A small image classifier, trained from scratch: layers 6, trained on retinal OCT scans (Kermany 2017).
Rows from block 3 of a small image classifier, named by matrix and row number. Rows with one number belong to one neuron. Each number is 200 + 20 x the weight over its row's rms, rounded and kept within 0 to 999. All counts start at 0.
After each neuron's rows are labels from the 100 images, of 14976, where the neuron reaches its highest value: "responds to" is what is common among them. Only what is clearly more common there than usual is listed. The data: retinal OCT scans (Kermany 2017). In brackets: how many of the 100.
# fc1: MLP up (model.blocks.3.mlp.fc1.weight, 768x192), inputs 64-127
# fc2: MLP down (model.blocks.3.mlp.fc2.weight, 192x768, transposed), outputs 64-127

fc1.174,242,178,189,223,192,211,184,191,222,234,220,195,181,215,207,190,197,206,139,202,223,262,191,197,221,205,201,207,200,206,186,203,190,204,173,201,206,175,230,213,203,202,241,215,189,233,249,196,193,200,189,205,225,193,210,195,197,174,215,199,148,168,195,214
fc2.174,179,191,197,236,172,206,199,248,196,170,198,173,159,239,187,195,188,219,201,186,207,213,186,199,194,235,194,191,197,208,218,188,168,222,187,224,213,166,195,154,189,194,188,205,203,197,188,213,191,220,245,206,235,184,219,221,195,204,202,169,136,171,192,228
responds to: finding: normal (87)

fc1.430,219,187,192,221,227,201,223,199,225,211,197,221,186,178,221,214,221,210,186,215,202,229,202,187,198,193,191,185,193,213,180,222,201,156,183,196,200,175,249,219,209,203,209,194,175,203,230,172,208,153,197,216,184,196,178,198,181,199,157,201,205,213,211,185
fc2.430,205,193,214,210,204,213,211,230,211,179,203,237,164,157,208,199,221,221,222,203,224,191,195,196,192,188,172,212,173,191,209,203,228,176,200,235,177,173,204,198,208,175,205,182,202,170,146,200,180,177,189,209,175,187,197,226,165,212,193,212,162,200,260,192
responds to: finding: normal (82)

fc1.516,206,206,217,239,201,215,225,176,180,187,222,214,205,190,240,229,206,220,185,210,210,215,210,205,182,212,196,194,207,181,170,191,205,195,196,215,221,210,229,202,233,235,212,206,194,198,185,212,184,154,164,174,211,167,194,202,194,214,223,208,193,200,148,189
fc2.516,201,186,192,171,185,200,204,233,186,220,209,198,224,230,187,199,230,234,209,216,161,180,172,157,220,178,209,199,204,208,203,173,217,205,182,239,236,169,189,173,215,196,181,195,204,220,183,201,205,202,203,213,177,197,156,222,179,221,186,229,261,194,200,182
responds to: finding: normal (88)

fc1.677,186,190,206,197,228,205,180,182,232,220,208,195,191,198,220,193,189,169,176,202,193,184,208,231,232,238,225,204,224,230,159,211,206,214,189,199,164,175,216,207,164,188,221,216,245,203,180,214,230,191,214,198,233,199,196,169,208,156,214,209,175,170,208,221
fc2.677,222,197,196,208,202,197,209,207,251,211,205,199,131,209,205,166,189,233,216,186,193,201,203,212,231,200,201,183,213,212,210,210,207,167,180,270,188,180,205,182,201,200,191,185,189,179,189,177,194,182,213,219,186,204,187,206,193,193,199,212,217,198,210,196
responds to: finding: diabetic macular edema (66)

fc1.322,199,218,206,163,210,201,205,211,212,164,224,196,187,178,200,199,197,201,197,216,173,190,185,179,218,224,179,187,194,199,184,223,204,185,162,181,175,193,240,185,189,179,151,209,166,204,191,212,216,182,219,182,198,214,195,201,174,212,189,212,223,187,221,202
fc2.322,214,210,202,175,203,222,188,190,180,199,191,212,188,200,164,201,203,234,196,190,228,207,209,226,202,180,176,195,177,200,220,211,189,197,186,182,182,199,194,176,193,218,201,213,211,204,209,257,175,186,206,198,212,221,219,201,194,231,218,185,220,183,169,189
responds to: finding: normal (87)

fc1.545,236,213,231,222,221,175,219,207,204,227,182,199,221,170,217,158,199,218,199,223,175,231,225,205,189,225,207,198,196,227,184,216,186,161,185,192,191,191,238,248,202,172,234,201,182,206,234,184,213,165,203,180,187,202,171,193,216,193,175,207,176,203,193,207
fc2.545,182,216,189,190,197,224,204,196,189,174,192,214,191,267,164,207,209,220,205,196,229,202,186,210,190,187,175,203,202,140,206,202,207,191,191,203,231,180,208,173,201,211,185,201,199,175,195,277,185,194,196,232,202,195,204,218,163,227,212,186,135,186,235,188
responds to: finding: normal (96)

fc1.235,186,215,219,204,192,178,174,207,190,205,198,168,194,209,229,204,182,190,194,201,210,235,185,204,188,223,230,199,209,233,164,200,217,176,172,187,178,208,197,234,219,192,197,234,205,216,221,186,212,207,222,164,232,245,208,172,212,208,189,198,207,156,220,215
fc2.235,197,212,202,187,211,219,192,184,168,212,198,228,181,219,178,154,188,206,219,180,220,197,229,219,191,204,217,207,221,162,237,212,221,192,199,172,226,193,198,139,201,219,189,200,189,195,179,189,191,203,204,216,157,182,205,194,199,214,190,175,201,186,200,170
responds to: finding: diabetic macular edema (49)

fc1.35,231,197,173,174,190,213,164,192,196,229,180,196,218,214,200,203,212,189,185,187,202,192,179,207,206,179,200,216,223,216,160,204,204,189,202,195,215,248,204,219,203,240,222,207,230,253,224,217,210,180,184,186,221,232,217,154,229,215,206,237,178,181,206,178
fc2.35,155,184,192,196,202,206,219,190,178,234,206,203,227,195,193,247,202,198,187,185,177,184,231,171,201,203,219,189,207,159,214,195,200,188,202,189,192,190,206,196,196,234,202,225,201,193,204,223,184,206,231,210,183,202,191,220,163,223,188,172,190,209,190,196
responds to: finding: drusen (28)

fc1.291,241,216,221,216,216,166,221,218,224,223,173,194,219,165,235,165,192,216,223,216,175,230,195,197,183,225,207,182,189,229,172,214,180,165,170,172,187,184,222,234,194,189,202,211,193,207,227,194,208,161,203,175,195,211,168,189,221,206,176,203,196,196,195,211
fc2.291,222,206,207,200,200,217,199,213,182,168,189,208,206,235,171,188,192,199,197,209,223,201,218,195,200,196,205,210,209,155,226,183,202,201,215,198,193,185,206,185,203,212,183,205,198,196,187,261,182,175,206,201,214,183,191,215,174,213,207,208,120,185,222,190
responds to: finding: normal (94)

fc1.255,213,197,185,232,195,181,210,228,194,231,212,164,195,211,208,202,172,190,171,180,204,239,235,180,199,195,208,244,214,211,175,218,186,213,184,238,222,184,195,192,204,168,227,219,221,203,222,208,208,189,178,226,225,216,195,197,248,182,210,196,153,179,177,228
fc2.255,202,179,205,224,217,194,199,228,194,158,213,197,206,207,215,217,181,211,215,199,181,195,219,158,185,208,181,195,161,187,183,187,181,214,178,225,205,207,202,223,201,190,170,195,211,212,213,250,149,208,233,186,199,197,224,222,162,187,224,152,172,182,176,227
responds to: finding: normal (81)

fc1.27,216,213,195,179,162,184,211,169,214,224,216,207,208,194,228,214,208,203,174,207,216,229,197,227,210,190,194,228,205,217,168,202,206,199,190,193,215,229,193,227,203,150,245,199,219,185,225,221,203,191,157,188,226,196,182,162,219,193,225,232,158,185,192,211
fc2.27,176,200,177,197,185,204,193,189,181,178,187,205,220,209,173,214,227,225,190,206,197,189,176,177,201,209,202,158,223,155,250,177,203,196,215,216,226,196,190,152,179,213,171,214,191,169,179,214,190,201,220,225,192,189,203,222,174,215,213,221,205,194,231,183
responds to: finding: diabetic macular edema (84)

fc1.325,218,200,220,236,231,181,162,225,214,204,208,198,193,144,233,189,214,234,200,178,186,230,217,184,201,219,210,211,213,254,180,215,187,172,156,225,186,169,192,199,221,174,224,201,193,227,206,165,183,184,172,186,191,216,222,204,201,183,169,225,173,199,194,186
fc2.325,183,182,199,224,206,218,188,216,206,207,212,210,155,192,183,188,229,208,204,179,205,185,222,198,212,187,185,192,200,207,224,201,225,195,204,264,204,162,200,154,217,206,223,208,178,167,184,196,200,181,193,215,169,222,194,227,167,210,186,203,211,201,226,215
responds to: finding: diabetic macular edema (41)

fc1.465,188,230,225,207,220,167,217,200,216,199,190,193,201,187,245,170,197,210,218,221,185,217,216,243,205,242,199,182,210,220,168,207,208,195,175,189,204,195,203,241,188,146,191,186,198,201,193,174,223,179,185,185,210,218,164,198,201,202,195,205,194,192,190,201
fc2.465,244,204,205,206,189,200,164,193,181,194,206,209,220,244,183,169,180,199,246,174,205,210,228,159,200,203,216,200,206,178,232,177,213,211,191,223,197,217,179,166,213,224,187,207,165,191,208,198,205,206,195,214,190,188,203,225,190,184,199,172,216,196,183,204
responds to: finding: choroidal neovascularization (65)

fc1.673,188,186,220,214,225,200,202,235,196,193,197,193,209,204,241,167,190,212,195,197,208,240,225,212,224,230,198,220,183,240,195,214,181,194,151,204,226,228,185,211,181,174,202,225,195,220,243,174,205,220,218,205,201,201,206,188,235,229,168,214,178,176,196,201
fc2.673,197,210,201,211,178,201,200,186,215,199,202,195,174,187,214,153,215,206,199,210,222,183,213,213,202,201,177,192,187,208,228,206,243,236,212,196,199,178,209,189,202,197,204,175,192,177,177,205,185,187,186,222,142,196,184,228,158,203,183,208,188,182,235,189
responds to: finding: diabetic macular edema (34)

fc1.732,211,184,201,203,213,167,222,168,257,191,201,226,184,150,226,168,186,215,171,231,168,246,184,197,199,234,221,176,199,205,194,217,169,218,183,217,236,194,210,202,177,202,212,204,194,188,225,191,198,169,201,220,198,197,180,200,204,171,201,210,219,198,187,197
fc2.732,191,202,230,194,187,218,214,219,215,197,219,203,148,180,191,186,178,163,225,214,246,185,186,220,214,163,192,227,177,203,184,192,228,201,211,227,159,197,194,213,212,206,205,202,189,172,159,208,203,199,191,201,218,203,201,205,164,182,213,174,192,189,203,224
responds to: finding: diabetic macular edema (63)

fc1.445,195,208,215,182,198,165,183,204,211,217,210,143,207,207,225,194,170,177,211,197,198,189,194,250,181,237,232,234,205,225,163,211,174,202,193,192,188,196,188,216,211,157,189,193,232,210,211,216,215,207,193,182,248,226,206,183,222,182,218,202,191,181,182,227
fc2.445,211,187,194,207,195,229,187,188,181,199,189,238,161,189,200,160,194,215,202,183,206,208,212,195,223,202,226,192,227,219,215,195,205,178,195,222,208,201,193,169,184,240,215,198,190,207,186,188,194,210,210,213,177,186,233,189,220,198,183,192,215,183,188,170
responds to: finding: diabetic macular edema (71)

fc1.724,226,224,232,190,250,169,215,181,228,197,197,195,197,201,223,186,183,208,194,222,178,225,202,220,202,233,220,208,222,222,161,226,204,183,180,204,196,164,218,224,214,182,208,211,221,210,223,199,214,154,165,215,210,223,166,207,191,210,189,188,194,180,219,202
fc2.724,237,214,201,201,174,195,205,189,198,200,203,212,204,259,183,174,167,219,197,196,196,201,183,170,197,230,234,189,230,141,231,176,214,232,194,198,219,212,192,197,189,206,170,191,194,201,191,208,205,203,225,214,200,166,211,227,196,182,222,190,190,163,228,212
responds to: finding: diabetic macular edema (96)

fc1.661,209,186,183,188,173,199,201,214,215,227,213,185,197,179,190,211,212,232,153,188,220,237,192,214,202,186,207,212,190,210,180,186,203,199,215,198,242,213,171,199,233,169,252,204,204,204,207,200,208,219,170,205,221,215,178,171,208,174,206,237,193,189,216,210
fc2.661,194,183,181,189,178,202,220,213,152,162,204,256,242,193,161,216,256,219,203,210,196,198,190,178,206,187,201,166,238,208,215,193,189,178,218,193,227,216,186,198,172,218,200,194,202,165,177,203,191,206,216,223,187,216,204,212,204,208,209,215,193,200,211,199
responds to: finding: diabetic macular edema (82)

fc1.667,222,181,214,226,209,174,211,222,227,214,213,222,203,148,217,217,190,231,170,205,194,231,246,173,195,206,211,209,214,242,201,202,211,181,163,216,216,182,206,205,214,190,225,237,194,230,231,175,210,184,172,216,181,206,200,189,189,204,156,199,196,192,208,189
fc2.667,185,182,195,216,199,239,179,215,194,190,206,211,157,209,192,211,206,195,198,200,220,168,199,213,204,177,187,225,209,181,217,195,215,198,182,259,194,157,201,152,202,190,200,210,199,170,170,220,183,188,196,227,193,207,222,214,163,216,214,198,166,195,256,199
responds to: finding: normal (88)

fc1.494,225,188,163,244,221,207,227,226,178,176,176,227,197,241,206,175,178,184,201,170,200,214,212,181,196,215,191,205,220,225,185,206,229,228,219,170,253,210,211,205,189,205,221,222,172,228,216,216,220,197,228,200,223,183,224,179,195,241,232,186,195,204,168,203
fc2.494,210,190,212,218,188,201,202,205,218,240,195,190,210,248,201,141,246,220,208,197,209,192,158,209,254,139,201,190,201,176,208,169,199,200,223,230,213,195,216,216,191,184,198,186,222,185,201,189,175,209,206,212,169,214,187,219,158,202,196,221,176,220,197,172
responds to: finding: normal (89)

fc1.121,207,237,201,196,243,187,196,194,212,189,164,181,180,217,211,207,211,218,206,207,197,205,154,191,176,192,253,207,234,212,183,220,192,157,180,165,186,227,209,208,215,196,200,182,209,234,174,156,225,206,156,200,206,188,194,183,202,218,179,227,174,212,216,179
fc2.121,179,209,215,204,192,186,189,216,215,199,242,164,229,197,167,178,211,195,213,219,194,199,192,189,191,170,166,237,163,200,202,203,211,228,223,158,193,181,189,229,221,208,212,186,186,195,186,185,184,213,167,207,181,194,180,258,169,190,191,204,188,213,196,165
responds to: finding: normal (83)

fc1.543,212,192,230,188,204,186,177,220,201,240,171,175,176,225,212,199,168,176,205,191,207,180,213,228,200,214,258,214,235,210,188,216,197,184,187,162,190,190,221,210,195,222,191,229,236,202,195,187,240,188,200,183,237,205,194,164,227,179,198,209,216,199,203,234
fc2.543,190,227,224,193,188,217,199,195,227,212,191,195,161,183,186,178,188,173,215,197,227,156,208,218,212,178,195,215,190,208,216,206,219,189,226,170,170,157,205,186,211,208,181,178,178,178,169,232,218,204,191,198,198,186,160,221,157,194,192,217,216,198,209,192
responds to: finding: diabetic macular edema (70)

fc1.749,186,154,207,238,211,219,236,201,203,198,202,181,225,253,177,214,194,206,215,164,212,203,182,207,216,227,177,216,201,227,183,203,198,161,200,198,165,188,222,199,190,220,241,265,203,179,206,208,214,223,222,192,216,166,205,203,225,189,169,183,206,221,158,220
fc2.749,199,190,192,203,172,231,198,191,225,199,207,204,194,248,200,166,219,224,201,201,193,187,212,169,240,188,184,201,216,192,221,172,216,178,199,235,261,189,198,181,214,187,184,208,221,183,196,226,199,198,201,222,161,207,175,222,169,189,190,214,198,234,214,167
responds to: finding: choroidal neovascularization (99)

fc1.644,202,218,198,202,235,175,183,198,201,197,184,169,206,205,213,194,219,230,186,208,201,225,172,187,184,206,226,191,208,217,177,200,209,167,180,193,180,211,249,250,215,194,211,195,196,239,223,169,214,170,168,195,187,184,191,190,229,215,171,222,161,197,194,173
fc2.644,203,190,206,219,165,206,222,216,186,201,230,180,268,197,128,173,222,211,171,212,180,208,207,185,188,188,182,199,166,193,209,180,209,208,208,171,222,160,191,195,203,217,203,195,191,203,233,189,176,194,192,198,194,195,206,232,193,206,189,182,171,198,225,183
responds to: finding: normal (81)

fc1.710,234,215,203,204,233,188,201,216,216,220,199,218,211,173,240,189,207,226,218,192,180,206,224,209,185,197,202,202,200,202,177,241,198,175,189,181,201,175,245,216,226,172,213,205,187,207,227,164,192,162,191,193,183,197,188,182,201,217,173,211,180,218,206,199
fc2.710,208,194,222,222,197,218,225,224,178,165,200,231,207,209,162,204,209,201,212,201,218,198,207,197,184,190,159,211,176,169,238,201,213,200,202,217,208,178,196,160,199,186,168,179,199,182,172,231,189,181,204,219,177,172,204,248,154,215,201,201,155,202,223,201
responds to: finding: normal (96)

fc1.68,214,201,210,218,192,177,197,193,192,222,187,179,218,201,211,195,202,231,185,179,200,215,203,200,201,199,242,238,228,207,207,192,183,176,187,175,224,200,211,244,206,159,236,203,200,227,211,185,216,186,182,192,223,211,194,180,245,216,171,239,173,153,198,194
fc2.68,193,190,206,219,186,209,219,220,199,196,215,217,237,167,151,165,222,213,211,177,197,186,227,211,202,188,175,184,198,225,232,221,208,180,196,189,235,184,197,152,189,218,206,221,216,192,195,204,178,170,210,206,160,226,210,222,196,224,208,211,149,159,221,194
responds to: finding: normal (88)

fc1.318,230,225,172,185,231,176,173,197,219,221,184,181,212,180,221,191,221,229,205,194,183,220,192,184,174,214,218,208,192,199,189,203,183,155,171,190,195,223,232,240,222,199,228,188,213,229,220,159,216,191,177,174,203,191,180,200,244,216,161,224,192,211,207,173
fc2.318,212,189,203,213,158,200,221,222,182,210,220,188,275,202,151,182,240,225,175,199,188,206,209,186,188,175,174,197,165,195,199,194,203,194,216,142,216,174,184,225,205,208,210,200,183,195,221,186,171,195,198,194,179,203,204,225,207,217,188,194,160,199,240,189
responds to: finding: normal (78)

fc1.537,204,186,200,254,213,184,181,227,226,218,211,154,184,198,204,208,157,197,200,169,194,240,234,177,224,190,204,222,198,223,183,220,198,197,190,213,211,185,205,201,228,187,220,217,211,199,252,193,201,190,168,222,205,236,218,215,218,176,202,194,140,173,177,223
fc2.537,215,173,210,222,189,197,229,231,204,157,215,215,207,204,204,216,182,193,202,201,179,183,206,169,182,205,170,198,160,177,171,191,191,239,191,234,204,205,195,211,199,175,165,207,208,202,210,235,167,217,227,181,201,195,214,214,177,180,231,163,180,171,185,224
responds to: finding: normal (78)

fc1.737,206,215,208,239,230,223,157,193,207,213,205,174,178,209,206,205,173,224,243,189,174,203,178,190,240,171,207,211,209,252,189,185,177,191,171,217,202,204,177,209,204,210,198,199,221,198,199,179,212,209,168,207,197,233,239,206,227,210,198,219,214,210,198,181
fc2.737,198,176,179,203,199,174,257,188,198,190,192,210,205,185,185,236,187,176,160,220,185,228,216,185,208,220,198,168,206,180,218,194,194,198,232,255,212,221,204,177,200,203,178,212,202,182,236,188,204,185,227,203,209,204,184,206,209,180,211,188,244,193,174,224
responds to: finding: choroidal neovascularization (77)

fc1.592,231,220,191,187,205,161,175,177,209,200,215,183,218,194,226,223,211,212,207,199,179,220,198,218,212,207,215,226,213,218,152,200,210,192,181,198,192,241,194,232,197,141,214,189,223,204,223,203,190,203,161,185,207,216,184,182,202,178,203,217,181,182,189,189
fc2.592,200,199,183,170,187,223,201,182,197,208,211,230,200,201,167,204,210,214,210,202,219,190,204,188,210,180,205,161,226,177,233,185,217,197,219,194,225,183,202,168,194,217,203,195,190,167,203,195,182,197,222,239,199,185,212,232,167,219,211,188,216,200,233,190
responds to: finding: diabetic macular edema (68)

fc1.107,197,212,165,257,227,181,234,208,187,201,234,217,191,230,234,217,190,217,220,174,196,197,183,164,210,174,186,193,228,207,203,221,171,188,206,170,176,212,197,203,198,244,211,207,177,235,184,208,190,174,195,227,165,202,196,175,178,227,196,188,220,193,194,217
fc2.107,187,187,195,206,190,200,201,213,193,211,200,187,189,181,172,210,209,208,226,200,210,176,159,178,216,179,189,203,182,185,223,212,186,220,179,191,184,204,200,175,218,206,152,217,201,183,156,221,209,204,216,216,202,213,202,216,157,204,195,203,283,202,183,184
responds to: finding: drusen (27)

fc1.162,224,204,184,177,170,181,178,169,210,223,214,196,209,199,215,210,211,207,161,216,215,242,199,212,199,179,219,206,190,203,173,181,173,208,193,200,224,227,180,209,214,166,242,173,199,198,220,217,213,187,174,176,220,195,190,152,231,198,206,238,166,189,195,214
fc2.162,176,196,188,201,199,192,200,211,170,198,185,210,226,208,216,234,235,202,216,200,189,196,206,166,207,212,206,166,218,183,231,194,198,177,214,182,211,222,201,209,178,225,191,211,189,182,177,216,193,215,235,233,176,201,193,201,178,224,199,224,190,216,191,182
responds to: finding: diabetic macular edema (62)

fc1.559,197,182,199,244,210,208,215,213,218,205,186,204,201,183,229,225,238,197,210,182,212,201,203,238,172,214,201,197,213,233,221,197,213,174,178,208,176,207,205,179,207,226,175,197,172,203,219,197,215,156,172,186,198,197,191,221,188,207,228,177,211,254,202,159
fc2.559,178,191,179,176,203,222,206,218,184,177,211,224,202,214,169,200,200,182,202,204,187,192,177,215,182,175,180,190,196,207,168,188,220,197,174,241,193,209,194,156,207,215,149,228,216,209,209,238,214,187,219,207,209,214,185,199,180,217,226,200,213,203,220,195
responds to: finding: normal (82)

fc1.594,240,196,202,196,213,185,183,181,214,197,199,201,214,189,220,209,213,192,191,225,213,195,208,212,209,206,200,237,196,203,157,196,196,217,193,214,198,204,207,251,230,135,233,177,220,197,219,209,206,195,182,192,216,203,169,205,196,198,210,205,188,179,205,209
fc2.594,203,204,185,174,198,206,222,187,187,186,211,244,207,206,161,216,216,222,194,200,209,200,185,185,198,197,207,157,221,158,253,187,227,210,222,192,233,185,197,169,208,211,195,206,198,172,192,171,187,197,222,222,188,172,206,245,163,204,216,200,227,189,233,195
responds to: finding: diabetic macular edema (90)

fc1.205,228,166,226,230,223,205,184,233,230,227,218,198,202,189,226,190,172,204,180,183,182,245,214,172,205,191,218,207,196,248,171,193,197,193,145,227,200,174,192,217,220,185,229,226,191,227,238,190,190,192,208,193,213,224,203,204,185,180,171,204,183,171,191,207
fc2.205,189,197,210,205,180,204,222,231,218,204,236,218,132,219,164,179,202,202,199,199,205,184,197,229,205,210,176,198,205,183,211,194,181,221,217,271,233,151,210,163,203,172,185,194,195,175,193,206,204,198,193,212,216,196,188,214,182,197,220,183,209,177,214,227
responds to: finding: diabetic macular edema (32)