config.toml
num_classes = 4
norm_position = "pre"
head_dim = 16
width = 192
Rows from block 2 of a small image classifier, named by matrix and row number. Rows with one number belong to one neuron. Each number is 50 + 12 x the weight over its row's rms, rounded and kept within 0 to 99. All counts start at 0. After the name is the row's rms in percent of the matrix's.
After each neuron's rows are labels from the 100 images, of 14976, where the neuron reaches its highest value: "top examples" is what is common among them. Only what is clearly more common there than usual is listed. The data: retinal OCT scans (Kermany 2017).
# fc1: MLP up (model.blocks.2.mlp.fc1.weight, 768x192), inputs 144-191
# fc2: MLP down (model.blocks.2.mlp.fc2.weight, 192x768, transposed), outputs 144-191

fc1.448 089:40 68 58 56 42 55 42 37 54 44 63 43 27 62 51 75 46 44 53 29 55 33 46 55 58 62 42 31 65 48 53 36 24 47 63 30 31 54 58 62 45 49 48 47 44 63 46 36
fc2.448 097:73 52 44 51 54 50 48 53 60 48 48 44 51 31 35 33 29 70 64 65 49 61 60 64 60 32 63 69 32 42 38 46 43 34 44 57 50 28 60 38 64 69 58 45 41 42 57 39
top examples: finding: choroidal neovascularization

fc1.464 114:37 62 41 62 56 21 51 50 51 42 53 56 46 86 62 50 49 52 44 46 63 33 52 33 42 55 33 07 67 63 57 58 53 50 68 63 47 66 59 46 23 44 47 63 63 52 49 41
fc2.464 133:47 40 29 53 65 55 52 60 47 39 58 44 34 48 56 40 28 59 62 45 37 24 71 37 38 13 32 45 50 46 44 62 40 48 66 46 48 60 45 48 36 44 45 74 52 65 62 57
top examples: finding: normal

fc1.355 081:33 51 37 64 55 36 42 33 47 47 63 64 38 73 48 38 52 55 50 51 42 38 50 58 50 42 39 32 52 63 44 38 34 40 66 61 52 52 54 58 32 38 24 84 60 63 44 63
fc2.355 079:55 53 60 48 73 73 39 44 45 52 44 39 51 36 47 36 44 61 46 48 41 51 70 37 41 00 36 61 47 40 53 33 44 48 51 41 62 46 52 48 60 51 52 47 46 45 50 60
top examples: finding: normal

fc1.753 097:54 51 64 30 53 41 44 63 42 63 36 42 48 59 45 73 48 40 70 54 45 34 39 53 51 74 48 51 31 23 73 38 43 40 35 70 42 42 61 68 44 48 38 58 35 64 59 37
fc2.753 118:53 38 60 31 39 69 54 34 61 44 47 50 40 35 49 53 58 63 53 38 47 46 42 47 62 47 43 68 54 42 52 55 52 47 29 59 48 51 23 48 35 74 57 63 80 40 60 50
top examples: finding: choroidal neovascularization

fc1.35 092:40 37 42 47 44 55 41 57 30 51 75 46 53 49 56 44 40 48 50 28 41 45 46 44 46 57 42 54 30 49 51 38 36 41 50 66 40 62 50 65 47 58 40 54 59 59 32 47
fc2.35 092:35 57 60 63 48 66 48 35 62 39 49 32 49 48 47 44 68 37 33 62 39 87 41 45 34 48 32 49 57 49 60 45 40 59 65 40 30 60 51 43 69 52 65 48 49 42 47 37
top examples: finding: diabetic macular edema

fc1.692 104:65 43 41 49 51 39 51 38 45 47 62 64 44 36 26 52 38 70 51 55 54 41 46 51 63 74 49 61 46 49 44 24 46 44 46 48 30 45 49 34 36 57 23 68 66 44 41 66
fc2.692 128:53 61 54 40 46 49 50 44 32 45 29 48 47 60 59 70 65 65 63 45 60 37 67 51 63 40 48 37 52 35 65 48 15 46 42 52 48 35 40 69 57 53 59 44 62 47 39 27
top examples: finding: drusen

fc1.102 110:48 61 63 36 49 54 51 51 36 64 35 50 45 56 50 83 55 46 60 47 57 41 29 44 61 62 47 44 50 24 68 37 46 60 41 55 45 31 55 69 49 36 31 34 39 52 53 39
fc2.102 129:62 41 49 29 34 63 52 38 55 50 54 45 39 35 42 47 51 50 52 24 41 44 51 48 65 37 41 67 57 57 50 69 38 48 41 52 31 57 31 51 40 80 66 56 85 51 52 52
top examples: finding: choroidal neovascularization

fc1.156 080:45 44 68 26 52 52 43 48 30 47 54 48 40 53 62 56 39 45 60 37 58 35 59 71 70 57 45 49 43 41 39 45 51 37 51 58 23 58 43 80 50 50 42 63 47 44 60 17
fc2.156 104:65 45 24 50 47 63 61 53 49 44 53 51 58 44 46 47 34 56 51 46 50 55 50 45 50 54 50 58 47 30 57 36 69 49 40 53 37 50 56 42 47 57 35 81 49 35 66 41
top examples: finding: choroidal neovascularization

fc1.429 102:43 57 53 44 37 42 49 37 52 45 51 70 28 49 57 51 38 56 56 43 52 32 52 59 67 42 65 53 43 47 28 53 48 31 55 55 52 43 40 47 24 51 43 59 72 53 26 59
fc2.429 074:50 44 65 57 67 42 47 50 39 57 52 49 68 41 56 33 48 50 45 46 39 60 68 37 40 23 37 66 59 49 46 38 56 67 43 41 51 64 52 50 57 55 62 37 31 51 53 73
top examples: finding: diabetic macular edema

fc1.731 086:38 53 56 47 38 59 33 51 39 41 63 50 37 64 43 53 55 52 61 53 50 52 41 49 53 70 49 44 44 58 41 46 49 58 50 46 37 51 41 51 54 45 52 41 40 65 43 45
fc2.731 079:59 51 56 44 60 60 38 43 64 54 59 30 37 55 46 61 64 29 34 39 28 77 68 50 46 67 39 57 45 49 35 56 26 60 57 58 16 48 54 65 72 56 49 43 50 43 38 33
top examples: finding: choroidal neovascularization; finding: diabetic macular edema

fc1.193 077:43 46 73 20 45 73 57 63 36 62 48 48 42 53 48 52 43 56 63 51 57 35 59 48 51 56 49 46 35 20 55 40 36 29 31 68 46 49 46 71 47 53 51 49 39 57 47 16
fc2.193 090:66 44 26 56 42 61 63 57 51 37 47 58 51 45 58 55 41 58 48 46 56 56 41 53 50 56 54 70 49 41 39 42 65 50 38 66 43 38 53 33 49 56 37 67 50 38 73 53
top examples: finding: choroidal neovascularization

fc1.626 083:34 58 43 59 60 36 46 52 54 33 74 52 34 77 59 58 58 53 48 61 54 36 44 49 41 56 33 21 45 69 49 55 36 49 73 66 45 50 47 45 44 34 44 39 58 62 32 54
fc2.626 070:43 37 37 62 60 63 54 61 55 35 60 33 47 27 50 45 61 50 70 57 26 49 60 45 23 26 42 60 45 36 54 55 47 59 63 47 45 60 39 46 60 44 58 70 60 62 59 65
top examples: finding: normal

fc1.680 091:37 42 53 36 56 32 57 49 57 61 66 66 46 45 51 62 42 74 78 50 61 17 45 50 65 48 60 53 47 64 52 55 41 34 61 45 56 38 31 43 37 44 55 45 67 53 40 54
fc2.680 077:35 56 79 61 50 33 51 46 37 45 47 35 61 54 57 39 60 30 42 54 45 83 70 44 38 49 41 48 59 56 57 47 56 45 50 49 56 51 73 64 57 47 69 44 56 60 45 29
top examples: finding: choroidal neovascularization

fc1.720 089:37 63 48 54 49 44 49 38 40 40 54 58 42 65 58 38 31 44 42 46 50 37 53 47 44 45 46 51 42 33 40 43 34 46 59 66 45 46 65 51 25 53 13 72 59 65 24 48
fc2.720 081:50 46 75 46 70 64 37 44 38 56 47 48 64 38 48 25 44 60 46 39 33 49 70 36 41 01 39 59 49 43 43 38 57 37 55 42 56 55 52 56 53 50 57 47 50 55 54 65
top examples: finding: normal

fc1.431 116:51 62 52 46 38 41 58 30 36 66 49 39 48 63 50 72 59 44 57 45 67 32 33 44 70 65 49 45 59 37 61 30 44 51 41 43 39 29 42 48 27 42 33 35 33 61 50 44
fc2.431 121:56 42 44 42 51 50 51 39 61 49 50 30 36 30 41 42 57 34 54 30 42 46 69 51 61 51 36 55 55 58 55 71 48 46 53 43 23 52 43 62 47 64 70 64 79 55 54 55
top examples: finding: choroidal neovascularization

fc1.569 112:50 65 59 56 46 51 43 36 56 43 56 61 27 66 50 51 29 49 64 50 60 24 37 60 73 41 59 47 52 54 38 50 46 45 60 56 48 32 48 48 17 60 42 49 71 52 38 53
fc2.569 083:68 43 63 45 60 65 39 54 64 72 55 25 49 33 55 37 55 41 50 24 34 63 59 52 45 45 47 73 42 44 48 56 42 55 35 45 52 70 42 53 71 69 57 49 46 47 65 63
top examples: finding: diabetic macular edema

fc1.247 118:56 54 55 23 49 63 47 59 60 53 60 55 22 72 54 70 50 51 67 28 62 30 36 43 57 47 46 33 56 49 57 62 30 41 64 44 54 46 38 80 39 64 48 39 57 47 48 40
fc2.247 092:51 54 60 57 49 38 47 57 44 47 55 54 45 31 32 37 29 47 61 62 56 53 31 63 49 47 45 56 41 60 47 55 62 38 57 61 41 36 61 53 50 54 67 32 46 53 47 55
top examples: finding: choroidal neovascularization

fc1.385 095:64 60 44 56 55 48 40 31 83 40 63 33 22 65 57 49 43 51 43 35 59 39 60 56 56 49 43 45 47 65 42 50 36 54 51 43 48 54 45 51 42 49 43 61 72 48 39 49
fc2.385 071:56 54 62 48 42 87 52 61 40 51 31 59 55 45 51 56 37 59 51 48 45 76 65 49 49 24 50 60 57 23 45 49 41 54 41 53 64 52 49 49 69 54 56 52 54 30 54 36
top examples: finding: diabetic macular edema

fc1.396 086:63 42 28 43 58 50 42 44 52 52 76 57 49 53 33 52 36 59 61 52 38 25 48 38 61 61 46 48 35 46 54 43 49 49 38 55 32 54 42 45 29 46 26 52 44 62 39 58
fc2.396 080:56 57 63 40 45 52 36 39 42 52 32 43 61 51 57 49 51 78 62 43 49 42 77 58 54 22 50 39 52 42 53 56 22 23 47 53 64 33 50 70 65 52 63 50 68 46 44 33
top examples: finding: drusen

fc1.656 092:59 61 53 37 47 37 52 58 44 56 57 69 54 51 61 37 32 63 66 49 79 32 40 38 56 38 53 50 54 44 35 51 59 26 43 53 62 55 61 69 28 51 50 48 48 50 55 24
fc2.656 112:38 43 34 53 41 60 74 48 49 39 54 44 75 38 51 31 31 57 75 44 51 44 54 57 44 46 53 59 58 59 47 38 77 42 68 49 59 45 51 32 47 47 64 63 25 56 63 67
top examples: finding: choroidal neovascularization; finding: diabetic macular edema

fc1.516 097:54 68 36 56 42 55 38 39 39 46 66 54 26 41 50 53 41 56 51 57 48 43 38 45 46 63 54 53 29 47 47 33 35 46 55 52 51 42 54 47 45 62 26 46 42 51 26 55
fc2.516 084:59 50 55 61 63 65 34 46 52 55 66 35 63 46 37 24 23 60 38 51 35 62 67 30 44 05 33 69 45 42 50 59 73 38 51 52 52 53 54 53 51 45 55 47 63 35 48 56
top examples: finding: normal